A small audio-text matching model, trained from scratch: encoder activation gelu.
Rows from block 2 of the fusion encoder, named by matrix and row number. Rows with one number belong to one attention dimension. Each number is 128 + 24 x the weight over its row's rms, rounded and kept within 0 to 255. All counts start at 0. Numbers have three digits each. After the name is the row's rms in percent of the matrix's.
# v: attention value (fusion_encoder.blocks.2.attn.v.weight, 256x256), inputs 0-42
# proj: attention output (fusion_encoder.blocks.2.attn.proj.weight, 256x256, transposed), outputs 0-42
v.128 090:103126082097113159120150129113107117120148145112131136162151113130119138156134126098100124102095186153102146087094129142166084162
proj.128 084:101183125161127154081124142143151123122111103121110134148164121129167128117126134148120150112139099116156104148124122133093164133
v.129 090:137131185125159139109057147141117149125170165107139128150114140132089126145135137149089074129105140107168145129094109113125129139
proj.129 091:112108097150119119088167088141150162129130137114165158100141131129151115069125126094121099087129083138156136162142140107066117109
v.130 102:128118146095156138124111124148143132127134130129081121132138098126149122091129135151090120122130079129161101090119146130166136139
proj.130 111:165138122177128097159124123137145099128101146136116155142128119120138149132151143125125189083142144122118104147176113147079122148
v.131 090:147138140137162112108142084120051116129132134136134128131168131121141146129109155135125075162081118142125120129157103123116145099
proj.131 088:114150099133198119113138142123160140124142168076163102118131106095128082065156126143100098104195118113159129115130164132130097111
v.132 099:151150141137166107129112114117112149102108131109123177200162122116092143123128165123101092144113143101104117095115099123129113152
proj.132 099:107133117110153111110146126107141120149129119138165109080128118161163119090134148131143112126144104106118127155124133113102138118
v.133 095:116111150183132131119143106107107092086128130099131143153116159167122125094136138137123121108108169154128139111117148120170061149
proj.133 088:099123105113111148112157131176117163165104115121144110138138110116141103115151097087176125121099104081150149136106132134123168115
v.134 088:106144126097132152100168119131137145162143132112130135133150151099162125050114124127121147119131137134179112140143119102143120120
proj.134 084:192153103152124074118135088092141137128137162159146182163101106129118146146140203158104122144114141149120076164147147156117105140
v.135 105:146130142153101106104140127106133154190120097151176158144137102131111111156141125170146122120148120129115093113125122124157123104
proj.135 099:096144138095106194163101121112130147090131120120088139126115142167105140141110102133137124198109151110123144143134114102120158179
v.136 081:132146118143145169144149107116159099123092150151135143143133128100065132133116127118070139134121110113137151133121095123132171187
proj.136 082:132160150107140138144133128113108143140109123102153107065152139138124110078101127103157068119153114092144174115113108111093123102
v.137 071:118149101094093110097175056090127115109109096135132109171160108162161092135096113093144097123081145157096105090147123155172104094
proj.137 076:098123124106136132144132194169099150117134098141116088137099140159141109110137117161143112164150095091144173142098137130159132167
v.138 091:154148144133142109101113123089114188121108131145193132115123154124151164111116132173141110144104192122115094160154087121164118126
proj.138 095:105123131111127165141157113107101110140166106107148124119101137124110120124113165106170095152133146148132116120092150130135144102
v.139 075:134130124136131138138150106104133104107165093132149139105086089126120088139119145094136135148164084149142148130114145143089130060
proj.139 076:104129131113111134122110148165141175117131124107092107097144127152106144143087081159122133162115148106119151102130088123139089167
v.140 107:126102135045117116131150120118141128116127105125168132147159116166135118155111106139094146139136153158163112089101135131100136153
proj.140 099:128156144125118147099123120118099173145146102096101155126076157174124193135085145111134121113138123125100107169160138139119113104
v.141 095:134124151120121152101156107097069158155127126158159131137148129149154084135109075112135104088105157138089107095114115102126088125
proj.141 084:115129124129095121113097117157180134101118138120115145121096115194084171077112152133128129181143141157140099139150109120126107150
v.142 080:152116117109123097157150092100174099107114156141104109150139131098154102090142118131117149093134159165132154083140186170147108168
proj.142 075:134149138147111168117179196135081084115095162109105141166128123099130148119133102081139142108142097135132093161103134108117133120
v.143 089:118159119102116114097147104135159190107140109163172087103103152104172140136106137134139117198127154153136100122150130126102150086
proj.143 091:134080167106128148129128117118057167130155109115165163153077172129128156158121175131120092116085131136126120143129108140128131117
v.144 076:129128129142140151138146099143112094109116154149089092167165142139140125071124115136114109077141099119132142106120147092128115125
proj.144 072:132130101126140123117173144111166081130116152119147140129147080133120119143136108087151103131187119123117121138104157135140130101
v.145 108:090076138130131163135168090139163063120137114154103102127121122117111114121113156123110120098123074114144141123146123147120122126
proj.145 105:146165137137117121126153182176139157082091164125115108091137107111147113095144083108097155100171100111145155141146129132118097115
v.146 066:114146095119125134143127090110136083126165179077115127166106162120131122077086139106150150128114129099192080139155104126111102114
proj.146 072:151146076116122080113174116138143140162111121127146112137132124089130081135151143178127171142083114106110077179138181145165141134
v.147 075:191130156148111120140085171157147164154123149143127149125128123120083148142173121152114127092141113112100165126120131111138121163
proj.147 074:097090133099107164132130098105132092150106144147129128148169120129132096143111080095107121126109138113117156112088106101095170151
v.148 080:106073145108115150155133123134163108147118146125139141143133095135119123148123101108139133066154126104127123096119105136148113124
proj.148 089:136163116100114130171107148110115169066104107141130166102127156143163103160102097115097154134127127134084136138165129119112144135
v.149 091:117114135153159123121119127128096109142110079127107073074107130113109139143139180115158138134130054131087148146150117141092178110
proj.149 084:129113150123172094155111154145170144128170151144132058109141125168102118124134121153128101133146165121122191079144100122121119140
v.150 110:099096151146142133054122141123101105125168127137176131095136092154128129130136111120183164154127118160137129113107123105141124132
proj.150 113:092120110123074142148101167162137168107093113125102155136055144145154137108120121102094136114077110127141154142159113138112100141
v.151 123:127146087106123115092126158127069126113113124121112144118110167183128145191137126121147118135117143126104119141133123098156156160
proj.151 127:141084167129139171170104130097099089176162094121101079120102122125129163148117128101152102159094129134154156102125128114122115080
v.152 106:128096144094135115098121110136153150119120114149135120114135072131156074155128103117124134140076155142116122088073120140164131097
proj.152 107:129118148172080155129087161139112139098095119136149155118062168126130139105137117126122131105124107164112142185119127107078127147
v.153 082:132126103112128093123124139112124102123187159101146096126088148149116109138148122122122129085103167131169118102120132149106111134
proj.153 075:117117120128148112124152124142100148121111169133152170162127163110145147110107119127174123129118078146150152152137136097078127123
v.154 091:089108143090166120097125101100146160121136129117104166143109089139117066158103154127089118164078130129159090126126085124120172133
proj.154 092:152122137152101105120127140151112171098140121130188116050112191164135140093138136132143116094140097131134133183125145100080069115
v.155 077:102080116124153171119154123174167081111099124142079113143156126121129089124157117102072127150140070120168179147129137127093126147
proj.155 080:141129148130123132105154142115145124122099164131158119080122125127130119116088109101112107056145120136114162134106105123097143079
v.156 060:119137140129176142117088102090131135122116169134164169158143128115091123136126168141109093155127098130171140120124130116146146094
proj.156 064:115149097122141112121175100144142162126138072093146120102146168143178107126073124111126112119117094105153172129125121130107140109
v.157 092:126180140119145105112110099145157144097135175117129113142104141171161108131143120084112075140076153118141138132113088098118124086
proj.157 094:101101121125156128094159105157114126121160074098165122105147150114140118122130123143164130116140101132146149124101137158124117139
v.158 065:142114159131167049130099111142098140147143087124106112121122103116107140143148145141111082161135143117122141148146128154101149103
proj.158 067:121118124184142109109119111195143150077110193118138140138147134093157119119168120142096176078136125140172146100150121151160119150
v.159 094:133144102146152150129140156158140149130116155135099155116134147119098133149167111143123120145139087104149159199155123118062169121
proj.159 091:165140137104147125128137074092136103088115137114181118081135163105136101130079136123113126085104126140139144089111124105135137088
v.160 111:100114148094144114132155122062133073143144115167165117128139146140120125100104131131130135116133133130131124134118128146110193127
proj.160 109:149144131167114093080106093154171138130161205134107121095144105123135158141105153110108136127101105158137171071095088147102112132
v.161 118:089122081124163191116118133121154122092135160101088142119112167138133097102140120130091131105138151140116148092108103132158131112
proj.161 118:142153105151119114121115146093171138140133148094159102102156124126160090153101126122106110099094123128124132141138103083099066134
v.162 113:118147150161116149137091105151165159071116155076153112115112127138134122169119129121086138129139082138124114074102104126101126123
proj.162 128:116128128119163122133127181144141131106102175104121119137098136102166075091132115138163106084043148135126114149093108136185130142
v.163 100:141154107111127148147142169108159129166135122157097189176117109139160109094130127142097135161162163146130116119111161114151138115
proj.163 092:107156115098128165143149095118137074093116078124136170155079105173132154136094148131129135142136108143138144139121130172066120132
v.164 121:097134109114155137138122170131110140099111167115101139153083125140125116149150151129117115144153116164095173112121149122162119130
proj.164 122:136115114193131139123124120145201133151091128078128134145136154148163118135102128162136138139095149105184117115113133114171162119
v.165 117:172142099158134089141131150146150155171104159149168116183144092118108144162123169084120112152131128094121156146121133112115067174
proj.165 115:113140149117104162159146120133093118155135092121106129126108143061115141122128096093148115135134188091139152148093147163166156158
v.166 088:143164152122135135126129137174142099152102153122110166145132138130147137127129149117125135101125162134105134128136087187146110087
proj.166 086:108083127098124150134100136130109100122126108115143133086135100137135144109125105172163111152113132114158150104110125111060070165
v.167 099:120124132106135112074155093166096160142125131083143136110128113143101118118149120177146159107144061147151105131118117136123150105
proj.167 102:112106154136110089117072160103118106158129168091135080100109087118131131131181121119090161165145121117122136103110134157128128151
v.168 104:112115108164135122074139161130142104128144147119104127148120131082112141099117181131094116125130133166147094156140151128095114114
proj.168 109:152129145092122159117129129123129178101156116121148141141163126173154082164130112149144163121110160107133135156140151138150148124
v.169 086:127141124149126126090070145168139107139099127116134122159097096100129136100107132123104112093119164162135115160119119138133093124
proj.169 086:145062129113148154143138147091108118116127116120112144097131076162090129137134118157176151166128102151116119134138163142116140121
v.170 104:093153125116103066081154136132124117157108097101151129120143103090106139161095153115140110106087116125200091146144126107120123133
proj.170 101:123098145122109144093102097106075144099131126117119125154121105159135132136182106135155137152143143145139129114106162150136144151
v.171 116:111067112119145147114135126087179117119168149135114122095126174134103112142137154143133146169122111132157112132091134095127154111
proj.171 124:137178149132141140103130152125152142127160129100135139158156106148166113143132125135098134095139133140114122103146109118104105126
v.172 113:126116129161094094106124113131140130171099133101129091118142119128112115140124089143171142090096111122171143142121115124116120120
proj.172 115:134122137111066112150098141137109136157150163125123104154094132082110113163166126107127117178115133136081137104113130129129108171
v.173 110:158128159123143182114087103173111089137135127120176130135118181142127098120127118123159162093090094062078168119118141166100111117
proj.173 103:127102097125133097160166134126168151128145119120120141089151138107121112134131106145126142137144149137142151117149120104105164146
v.174 095:155088144141103116160114126077136156142148114067159061156122152135071124185124107125138069089096125106149126158119111103131114158
proj.174 094:120131122142120122129113114108101164141074177155116155130176151090147152093114169108120149128131158137155128121146143101153166090
v.175 083:142141165114143162112096118145154077123112097168159161104122133116153095108096151132098103137122127105094141143146156132109067136
proj.175 081:095123122123145160120125155158125123105157123168146140167143110132144078107148140151148126116153183120121133117124138144094171164
v.176 097:092127192131109123119106111146104095146161157076115153113172159131110143144104129098131118106113100120118128119113130119108137116
proj.176 097:156115096134144118145136125147155163112070139135139127088125136108147130139131167169137115094136098132147125119102108091139154127
v.177 091:164138090144138103137098177136161150118120157159139144136126134084115151134124134139142094142130157199099109098145112118133086137
proj.177 091:163116125092144136141151134113115136157170125116134156134145119125120082172093098151110134097128177103142106143112142150142096152
v.178 095:092086086108168126133172129116114134102103139111074103116136122100110152135139171102113142150140097140139139126155124142157096139
proj.178 105:146143145138120095147121167106116139143141134117118127107103176100111126160129085124176123112096134107120151141132151135149115139
v.179 104:128163092112102134142116167117143128113089135162100120125101094097151172106111139141107090182171151168127105128133090125138150134
proj.179 108:144125117126123119098150118137121148111144081143138160138147097149111143150113182107099086102132101138122128127101133110110103131
v.180 107:115131162074148148067170087112131114121144123179112117102150144168138156122131130141132158136148098118138102102160111150133174090
proj.180 098:153097137142113128107121101145095145147154133160132094114098128146156135104148114150121127139148089121155090118105104148136093136
v.181 095:111131105137113122125101134159143155132150128109129123090106139116111131118130092112135130167112127168148151143122096109131146166
proj.181 100:157177131118117101123149146130166148111121147084123149157148098145125135157125183133079106112145092138096127123108125130110122115
v.182 101:142096102113083126137152141092143124119159120095176094071148113112104138171161098123190135138097137118163104130140135098113126140
proj.182 093:145146145139115174110125141110109141117148119133083175180133101146079109132133127110078102127168111132099091140153145146123137129
v.183 101:124096134119139116110142103100128104118108168116106082093080144118155162099120116140128112143133135135130130140160109100128126115
proj.183 094:162090134154158111136166154092132149117122108136158139073171119139089135117134116109121080134174107112105112116100147111101109153
v.184 106:160141129126131168134080113097120102122161131103147159160148149125118126138159135147126116131092129104070117080114131117101091145
proj.184 098:165115075147170102092140165132184102107113136148117106067140173116135105117099150111086150137104111115143126122148118079123115121
v.185 093:071103136158150127080137104147134135140129129127094105096147102143144173096117126128142143126153109191177123118146143144162139139
proj.185 094:170100115155101102134170146158080135104105102152137133138117171117083123187159135135121109136107084093095103163108111137116138126
v.186 104:097134127137154117113163145139151098171143164125088112119159141131130146126136119142149156118132107117154145099151110124139123131
proj.186 113:155109119114079162178153143150116154133138073170138126123100135156123117178092109135165096191107147116122114177133116138119171153
v.187 110:160095120122127193143071154131141151116062152116142139132094098133129187124123170122147130158162129123156115150137124117168111105
proj.187 106:095108139149133122185165084100099096116112126130078125131121132106146152168133130126134118088119117146121134089116173135106107163
v.188 104:163160149161161134073146121124146136109152129119110120120113169138157113095133109114124146154118175155149156125139119108147109133
proj.188 090:130172066151110153133147160134149117145122103120122145154121120119081126168136134090122116103167085081121112159123109106097151134
v.189 108:101115096150134109100176133135131093121137133096079073103096082130096162147164130129149148132126139113118157167168108129156101121
proj.189 107:157104143131119142135158164123129138120116101113124122089171157162085125118122123099096132145138125106140102124150148142105123117
v.190 103:133113100122109163131154159100153130130134159133097117150119139127140085162147131167121134127138125113137116154158124135176122089
proj.190 100:115141145152082166128115122115126101105113121127154132187148118120156153119110128154090129110109148139122110125150126112108119151
v.191 103:133088113131078105158135162132139163115124164118165109128110139129082096181109149111125107124099116143161087174104154094115133143
proj.191 106:105156184142121164115093112110136183101124119100151146185184117145136130123138114155139107161132177112139128120158141084159150113
v.192 111:095109145133147138093124131130083112083115187078143179129089161146118113087133157157143125129126139132142170146106125117103124116
proj.192 108:167114135174090121127097118115145123139126118152158116140149107114122114096087068146134124121104135123198150156144104156138106136