Weights of a small audio-text matching model: fusion encoder norm rmsnorm, 1.0 epochs.
Rows from block 4 of the audio encoder of a small audio-text matching model, named by matrix and row number. Each number is 200 + 30 x the weight over its row's rms, rounded and kept within 0 to 999. All counts start at 0.
After each channel's rows are labels from the 100 clips, of 14976, where the channel reaches its highest value: "top examples" is what is common among them. Only what is clearly more common there than usual is listed. The data: single notes of musical instruments (NSynth).
# conv: 3x3 conv (encoder.blocks.4.conv.weight, 96x96x3x3, each kernel summed), inputs 48-95

conv.33,204,213,203,157,226,212,194,228,184,193,182,178,221,233,160,198,263,188,121,223,136,213,201,160,201,218,240,168,182,216,170,192,198,216,157,155,182,191,178,185,195,190,206,167,186,206,204,169
top examples: pitch class E; pitch class A; octave 5; octave 7

conv.16,220,194,166,258,231,202,255,197,242,136,94,194,206,231,209,225,167,228,176,224,198,198,214,205,266,164,198,177,253,227,230,213,217,238,214,202,184,289,242,226,205,204,182,205,242,203,212,218
top examples: pitch class G#; octave 7

conv.89,189,163,146,175,256,167,131,209,201,204,202,176,213,169,202,196,222,189,223,265,211,192,209,189,194,211,195,174,155,154,176,180,172,192,211,173,161,175,160,141,216,169,208,165,210,218,159,231
top examples: octave 7; octave 6; mallet; note: F#7

conv.68,213,156,100,181,181,212,214,198,190,221,216,164,188,195,194,201,214,160,181,214,160,197,128,207,140,153,145,168,120,181,155,229,184,192,185,182,241,171,172,175,232,148,166,207,174,182,177,159
top examples: octave 5; pitch class E; octave 6

conv.55,171,213,205,147,217,193,184,167,203,244,202,203,179,182,146,253,173,205,186,172,170,235,193,241,165,222,210,210,191,215,152,152,206,191,190,242,204,182,136,187,221,210,160,226,190,211,255,216
top examples: octave 5; pitch class F#; note: F#5

conv.84,216,142,223,188,215,221,183,179,179,140,227,225,196,198,225,195,228,208,211,223,181,152,191,224,160,243,172,225,213,238,220,197,224,182,201,192,275,198,316,148,185,199,202,223,214,145,217,215
top examples: electronic; octave 2; keyboard; octave 1

conv.26,189,175,232,175,162,160,257,209,167,172,235,242,246,239,202,204,198,165,157,254,191,245,208,209,225,275,177,219,204,205,178,168,172,183,219,195,229,234,208,248,187,176,199,195,172,174,133,129
top examples: mallet; octave 4; pitch class E

conv.76,205,257,216,181,188,159,193,164,206,193,229,206,216,225,136,228,188,186,149,165,166,192,175,167,178,168,193,186,168,159,175,188,235,204,198,229,175,211,120,240,220,221,243,215,239,189,211,166
top examples: synthetic; octave 7; bass

conv.2,162,215,243,163,224,188,175,214,165,217,173,134,182,229,170,194,201,204,204,156,233,216,204,195,232,133,209,206,181,205,213,206,184,218,236,239,201,219,228,246,170,229,191,223,215,202,207,157
top examples: octave 7; octave 6

conv.71,141,177,211,238,214,154,207,164,225,160,193,185,175,150,220,243,227,177,210,232,166,203,201,215,182,207,174,136,166,192,192,144,187,166,200,269,169,128,132,158,177,190,222,183,160,187,186,172
top examples: octave 2; bass; octave 1

conv.88,242,213,238,200,200,207,204,201,219,196,178,179,213,194,209,211,224,201,199,124,279,197,171,195,201,228,173,205,212,160,235,202,172,215,183,205,248,189,174,221,153,170,205,211,188,170,165,232
top examples: octave 5; octave 6; pitch class E; note: E5

conv.59,183,175,193,232,167,194,208,192,226,120,197,210,199,211,140,238,163,194,190,247,169,206,197,175,162,141,224,196,174,183,192,209,223,157,207,262,191,146,163,179,188,154,175,163,164,201,139,237
top examples: octave 2; keyboard

conv.79,232,231,180,158,169,199,195,176,224,224,227,178,177,129,180,196,173,237,229,224,271,190,181,208,157,161,153,188,250,219,208,250,237,236,172,189,219,200,204,187,195,188,173,170,211,225,181,221
top examples: mallet

conv.3,234,231,272,173,206,216,176,242,152,212,210,159,198,176,276,233,197,206,238,218,256,212,236,204,173,193,270,212,198,222,305,158,186,182,195,196,209,202,196,205,224,180,199,154,224,237,154,226
top examples: octave 5; pitch class G; note: G5

conv.85,193,200,210,242,161,236,184,197,207,223,202,173,228,234,186,212,136,213,174,259,167,175,233,188,168,149,224,187,164,195,171,172,191,213,193,186,200,238,215,207,201,172,202,170,176,208,147,181
top examples: pitch class G; octave 4; note: G4; pitch class F

conv.66,200,187,162,203,218,216,142,192,172,175,208,172,184,190,192,219,185,190,213,236,142,197,153,204,160,157,191,181,166,170,201,145,158,225,184,196,198,170,179,170,155,146,186,224,191,166,192,212
top examples: octave 5; guitar

conv.4,146,213,251,193,224,176,155,194,161,194,170,210,184,243,180,227,199,183,220,199,254,217,175,216,198,179,169,195,225,222,249,193,151,264,232,185,202,208,222,225,171,186,194,152,186,201,147,173
top examples: pitch class D; note: D5; pitch class G#; note: G#4

conv.61,232,192,208,183,205,176,198,178,195,258,172,230,215,164,213,180,176,224,204,155,266,180,164,197,133,237,147,165,237,201,217,192,153,258,141,193,195,148,220,197,195,197,194,230,147,253,197,187
top examples: octave 3; pitch class A; note: A3; instrument family: mallet

conv.28,193,205,200,190,175,201,240,204,203,139,177,157,227,206,197,149,239,173,204,232,140,220,234,187,254,163,148,189,218,193,183,274,195,202,120,173,154,209,207,174,190,187,207,181,196,191,201,213
top examples: octave 5

conv.63,208,197,201,210,207,181,131,201,234,221,135,203,195,264,261,208,216,198,175,211,269,203,244,179,259,194,227,230,213,215,269,221,177,239,196,195,157,160,187,222,209,187,249,220,210,208,206,203
top examples: octave 7; mallet

conv.69,199,277,217,214,203,171,195,178,148,248,201,176,184,213,203,186,161,208,175,228,224,241,186,175,195,206,199,200,200,196,174,137,164,164,224,179,167,129,244,174,220,174,213,176,141,277,153,175
top examples: pitch class D#; mallet; octave 7

conv.46,231,203,163,216,187,208,243,239,213,170,170,185,135,210,190,190,180,187,224,265,202,194,166,259,201,257,162,190,205,220,235,178,145,158,217,139,243,153,216,189,211,243,179,210,167,184,188,172
top examples: pitch class D#

conv.57,214,203,199,174,155,225,211,213,167,143,200,163,169,191,172,194,157,173,234,190,159,207,201,210,212,193,147,172,282,190,162,199,169,195,226,176,178,106,232,175,216,188,143,186,184,197,204,168
top examples: mallet; octave 7

conv.11,156,224,211,141,184,197,178,213,210,240,209,180,235,242,179,243,258,206,165,200,167,193,231,179,132,167,212,169,249,227,245,209,139,169,169,189,189,198,105,196,209,171,226,221,252,175,199,219
top examples: synthetic; octave 7; instrument family: bass; pitch class E

conv.40,232,208,160,256,179,211,194,173,200,138,213,182,188,189,212,218,162,179,260,193,160,162,150,199,146,201,156,216,143,203,182,276,198,185,217,190,187,218,180,272,200,167,192,188,159,234,194,177
top examples: pitch class D#; note: D#3; pitch class: E; note: E5

conv.39,150,207,186,227,197,204,211,177,191,200,148,152,206,220,182,222,101,193,193,179,275,185,241,205,243,244,209,207,204,211,146,208,174,197,256,237,193,252,244,264,194,180,199,221,169,247,166,169
top examples: synthetic; octave 7; octave 6; pitch class F#

conv.10,232,217,230,182,288,197,182,175,198,221,224,172,208,194,236,223,224,194,269,149,246,167,199,207,129,190,197,282,229,164,216,191,201,237,246,190,217,203,254,241,170,185,203,180,215,206,170,204
top examples: octave 7; pitch class E

conv.45,246,186,207,179,287,203,204,203,159,219,235,178,209,187,216,201,209,170,215,216,187,195,172,177,202,167,207,214,191,177,239,213,184,245,219,141,194,252,146,230,172,172,171,185,208,146,185,260
top examples: octave 5; pitch class E; note: E5; keyboard

conv.23,152,201,226,209,245,196,174,171,237,203,183,239,223,243,232,192,203,225,157,239,226,183,228,201,188,235,195,164,187,176,183,168,154,192,190,204,200,132,181,211,189,208,212,215,216,206,176,181
top examples: synthetic; bass; octave 6; octave 7

conv.90,210,217,183,224,177,195,190,191,195,143,236,242,136,180,209,209,206,185,148,239,188,194,143,195,188,227,180,201,189,141,130,206,248,159,256,245,174,214,260,139,201,175,208,182,160,143,161,217
top examples: octave 2

conv.94,179,158,129,173,215,167,154,186,218,147,194,170,203,219,228,192,193,222,142,155,169,148,229,188,167,235,125,157,205,220,221,197,205,187,190,213,230,224,219,168,201,183,224,185,179,172,260,150
top examples: synthetic; octave 5; pitch class A#; pitch class: F

conv.41,170,151,224,183,169,182,237,163,190,166,201,243,156,182,178,195,189,219,216,199,140,194,208,229,253,238,235,186,157,178,157,192,213,165,194,229,168,169,183,160,187,185,192,174,149,237,141,158
top examples: electronic; octave 2; octave 1; organ

conv.54,193,218,160,237,163,243,222,218,210,208,193,246,213,225,223,183,171,256,218,230,204,239,220,213,191,190,186,184,246,191,210,197,208,175,211,203,241,217,192,214,226,199,209,194,206,183,193,204
top examples: octave 2; keyboard

conv.17,227,183,107,196,170,200,222,165,209,214,204,201,143,201,191,166,186,199,204,199,167,185,200,190,221,182,184,166,170,176,156,226,213,228,191,219,199,273,159,178,193,176,204,178,233,195,173,187
top examples: octave 4; pitch class C#; note: C#4

conv.7,166,213,186,157,235,202,140,202,230,218,193,198,192,173,199,213,188,160,158,190,188,217,181,169,177,178,186,192,182,224,143,273,180,228,228,229,174,174,173,177,191,184,137,184,243,200,155,138
top examples: octave 4; octave 5; pitch class A

conv.43,188,216,232,188,202,136,193,202,187,184,242,156,209,222,178,185,215,217,243,195,215,218,166,247,215,149,230,232,202,162,193,226,198,184,149,150,147,179,189,211,160,160,234,190,164,201,145,158
top examples: synthetic; octave 6; octave 7

conv.73,174,193,133,204,193,189,171,192,161,175,172,171,220,222,203,128,222,156,207,192,214,187,245,227,237,173,192,225,250,147,178,197,191,177,195,174,253,254,83,184,208,232,210,207,178,211,221,146
top examples: octave 4; pitch class D#; note: D#4

conv.15,249,201,169,179,187,182,166,202,228,213,208,170,155,165,190,185,178,233,242,177,182,214,205,201,173,193,233,169,196,175,145,223,243,228,223,300,192,165,251,178,184,207,180,180,213,216,147,201
top examples: octave 5; pitch class D#; note: D#5

conv.0,248,264,226,160,216,168,188,149,218,150,168,218,176,170,176,221,164,212,243,207,208,176,190,187,205,218,169,191,201,214,203,175,232,244,225,158,157,151,245,230,210,180,215,206,184,209,156,185
top examples: octave 4; pitch class A#; mallet

conv.25,264,175,179,169,197,178,173,167,268,232,213,168,154,198,211,142,187,231,240,189,255,207,178,188,191,160,170,179,193,168,187,293,254,220,206,181,219,196,186,180,175,205,213,227,184,239,202,247
top examples: octave 5; pitch class A#; pitch class D#

conv.91,166,236,166,241,217,180,197,202,200,177,253,206,241,226,187,200,258,170,182,252,125,189,222,202,202,181,226,220,209,191,152,217,187,196,204,161,147,168,179,208,199,188,238,186,179,200,181,168
top examples: pitch class E; pitch class A; octave 6; octave 7

conv.77,196,245,180,208,229,182,198,191,150,184,168,217,272,182,193,209,243,208,178,235,164,190,213,205,245,261,240,211,230,229,184,168,172,170,229,162,223,203,237,201,186,181,203,189,224,236,209,220
top examples: synthetic; bass; octave 7; pitch class: A

conv.6,182,182,207,211,161,174,186,219,206,178,250,152,176,127,158,152,193,179,195,231,166,208,209,163,198,225,165,238,144,196,199,197,154,213,176,265,249,165,170,174,194,232,164,221,190,186,202,191
top examples: octave 0

conv.19,207,203,182,163,203,190,242,189,195,211,212,182,180,171,170,211,145,230,163,198,129,201,136,229,195,199,220,197,219,178,157,153,179,236,163,209,147,149,230,177,196,189,174,240,152,213,186,183
top examples: octave 2; keyboard

conv.74,229,205,191,205,186,197,241,191,190,205,231,178,197,253,221,139,221,156,130,225,180,191,201,185,191,187,234,172,193,162,134,183,247,164,193,213,226,214,238,208,218,204,214,195,197,153,153,185
top examples: octave 2; keyboard

conv.31,146,164,227,197,143,177,226,168,160,187,223,236,149,196,162,230,176,167,221,169,174,203,231,172,196,183,184,170,190,189,167,121,207,201,166,200,168,181,122,175,250,190,268,198,158,201,251,177
top examples: octave 7; octave 6

conv.36,198,191,183,187,189,198,157,194,223,180,197,223,196,211,174,214,166,215,252,212,169,173,255,209,250,145,229,185,175,198,254,163,211,213,229,139,266,221,188,234,202,195,192,189,197,250,230,193
top examples: octave 6

conv.35,200,185,166,203,199,210,195,239,153,169,219,197,159,167,216,172,145,203,160,210,186,238,135,201,212,195,212,219,170,197,204,236,159,160,233,157,250,213,129,187,160,198,244,254,149,186,281,173
top examples: octave 7; guitar

conv.53,239,190,253,198,251,245,197,211,221,218,203,214,164,238,238,166,194,213,222,125,265,187,220,209,154,239,201,192,220,161,193,208,261,224,209,198,201,205,194,249,204,164,186,173,217,231,167,225
top examples: pitch class B; pitch class D#; note: D#5; note: B4

conv.21,178,159,208,174,250,197,163,207,175,217,186,240,239,200,169,156,265,226,170,196,165,180,267,206,238,203,256,210,181,200,230,129,206,168,201,160,242,260,191,172,199,196,207,189,268,169,209,223
top examples: octave 7

conv.38,234,192,239,188,215,195,210,180,214,212,192,179,202,152,254,196,177,182,248,191,217,193,209,178,196,187,167,191,205,214,271,183,156,250,192,210,173,201,147,226,203,176,199,161,203,189,167,205
top examples: octave 5; octave 4

conv.47,130,181,161,227,136,202,234,190,235,204,250,174,173,218,175,244,177,205,230,238,236,251,208,192,152,233,200,163,193,222,179,195,201,185,212,149,247,191,226,178,186,231,243,216,169,183,215,152
top examples: octave 5; pitch class E; octave 7; pitch class A

conv.12,198,271,184,198,179,175,211,184,260,251,331,207,217,191,194,216,261,192,198,187,237,179,237,187,238,190,220,182,216,208,200,252,203,204,274,239,203,188,183,221,170,207,230,219,147,145,201,155
top examples: synthetic; bass; octave 7

conv.92,184,209,231,172,234,209,142,218,231,193,207,200,251,186,162,219,219,209,223,220,194,221,160,207,185,214,197,205,179,200,250,208,265,149,202,236,196,213,193,296,182,216,224,219,165,243,220,251
top examples: octave 7; pitch class A

conv.24,242,168,233,213,205,217,159,201,266,184,144,204,202,203,219,218,274,205,187,207,181,203,179,195,164,216,225,164,180,186,215,261,216,185,156,217,212,243,137,214,230,203,182,167,161,171,204,216
top examples: octave 7

conv.14,194,170,209,120,233,209,184,184,215,165,203,210,241,241,152,191,190,144,175,155,208,193,296,213,220,128,256,214,235,217,189,245,176,192,224,164,225,233,165,211,196,211,243,204,202,187,212,151
top examples: octave 6; octave 7

conv.34,110,203,204,212,171,165,221,202,171,196,223,260,175,176,129,169,165,264,186,201,230,202,190,207,227,242,244,198,208,205,242,131,240,216,196,190,187,205,169,173,199,175,179,207,156,233,207,162
top examples: octave 2; keyboard

conv.78,191,164,151,174,223,198,194,198,162,227,282,191,198,237,160,133,189,214,170,240,158,199,218,232,247,214,200,159,203,222,175,131,181,199,210,217,205,159,183,123,218,197,187,193,205,200,175,202
top examples: octave 2; keyboard

conv.8,110,236,160,205,145,198,178,176,167,169,227,211,192,233,187,205,247,213,190,189,197,202,250,188,219,186,187,235,176,193,215,170,172,194,253,178,184,197,226,178,217,181,177,221,177,211,197,167
top examples: synthetic; bass; octave 6; octave 7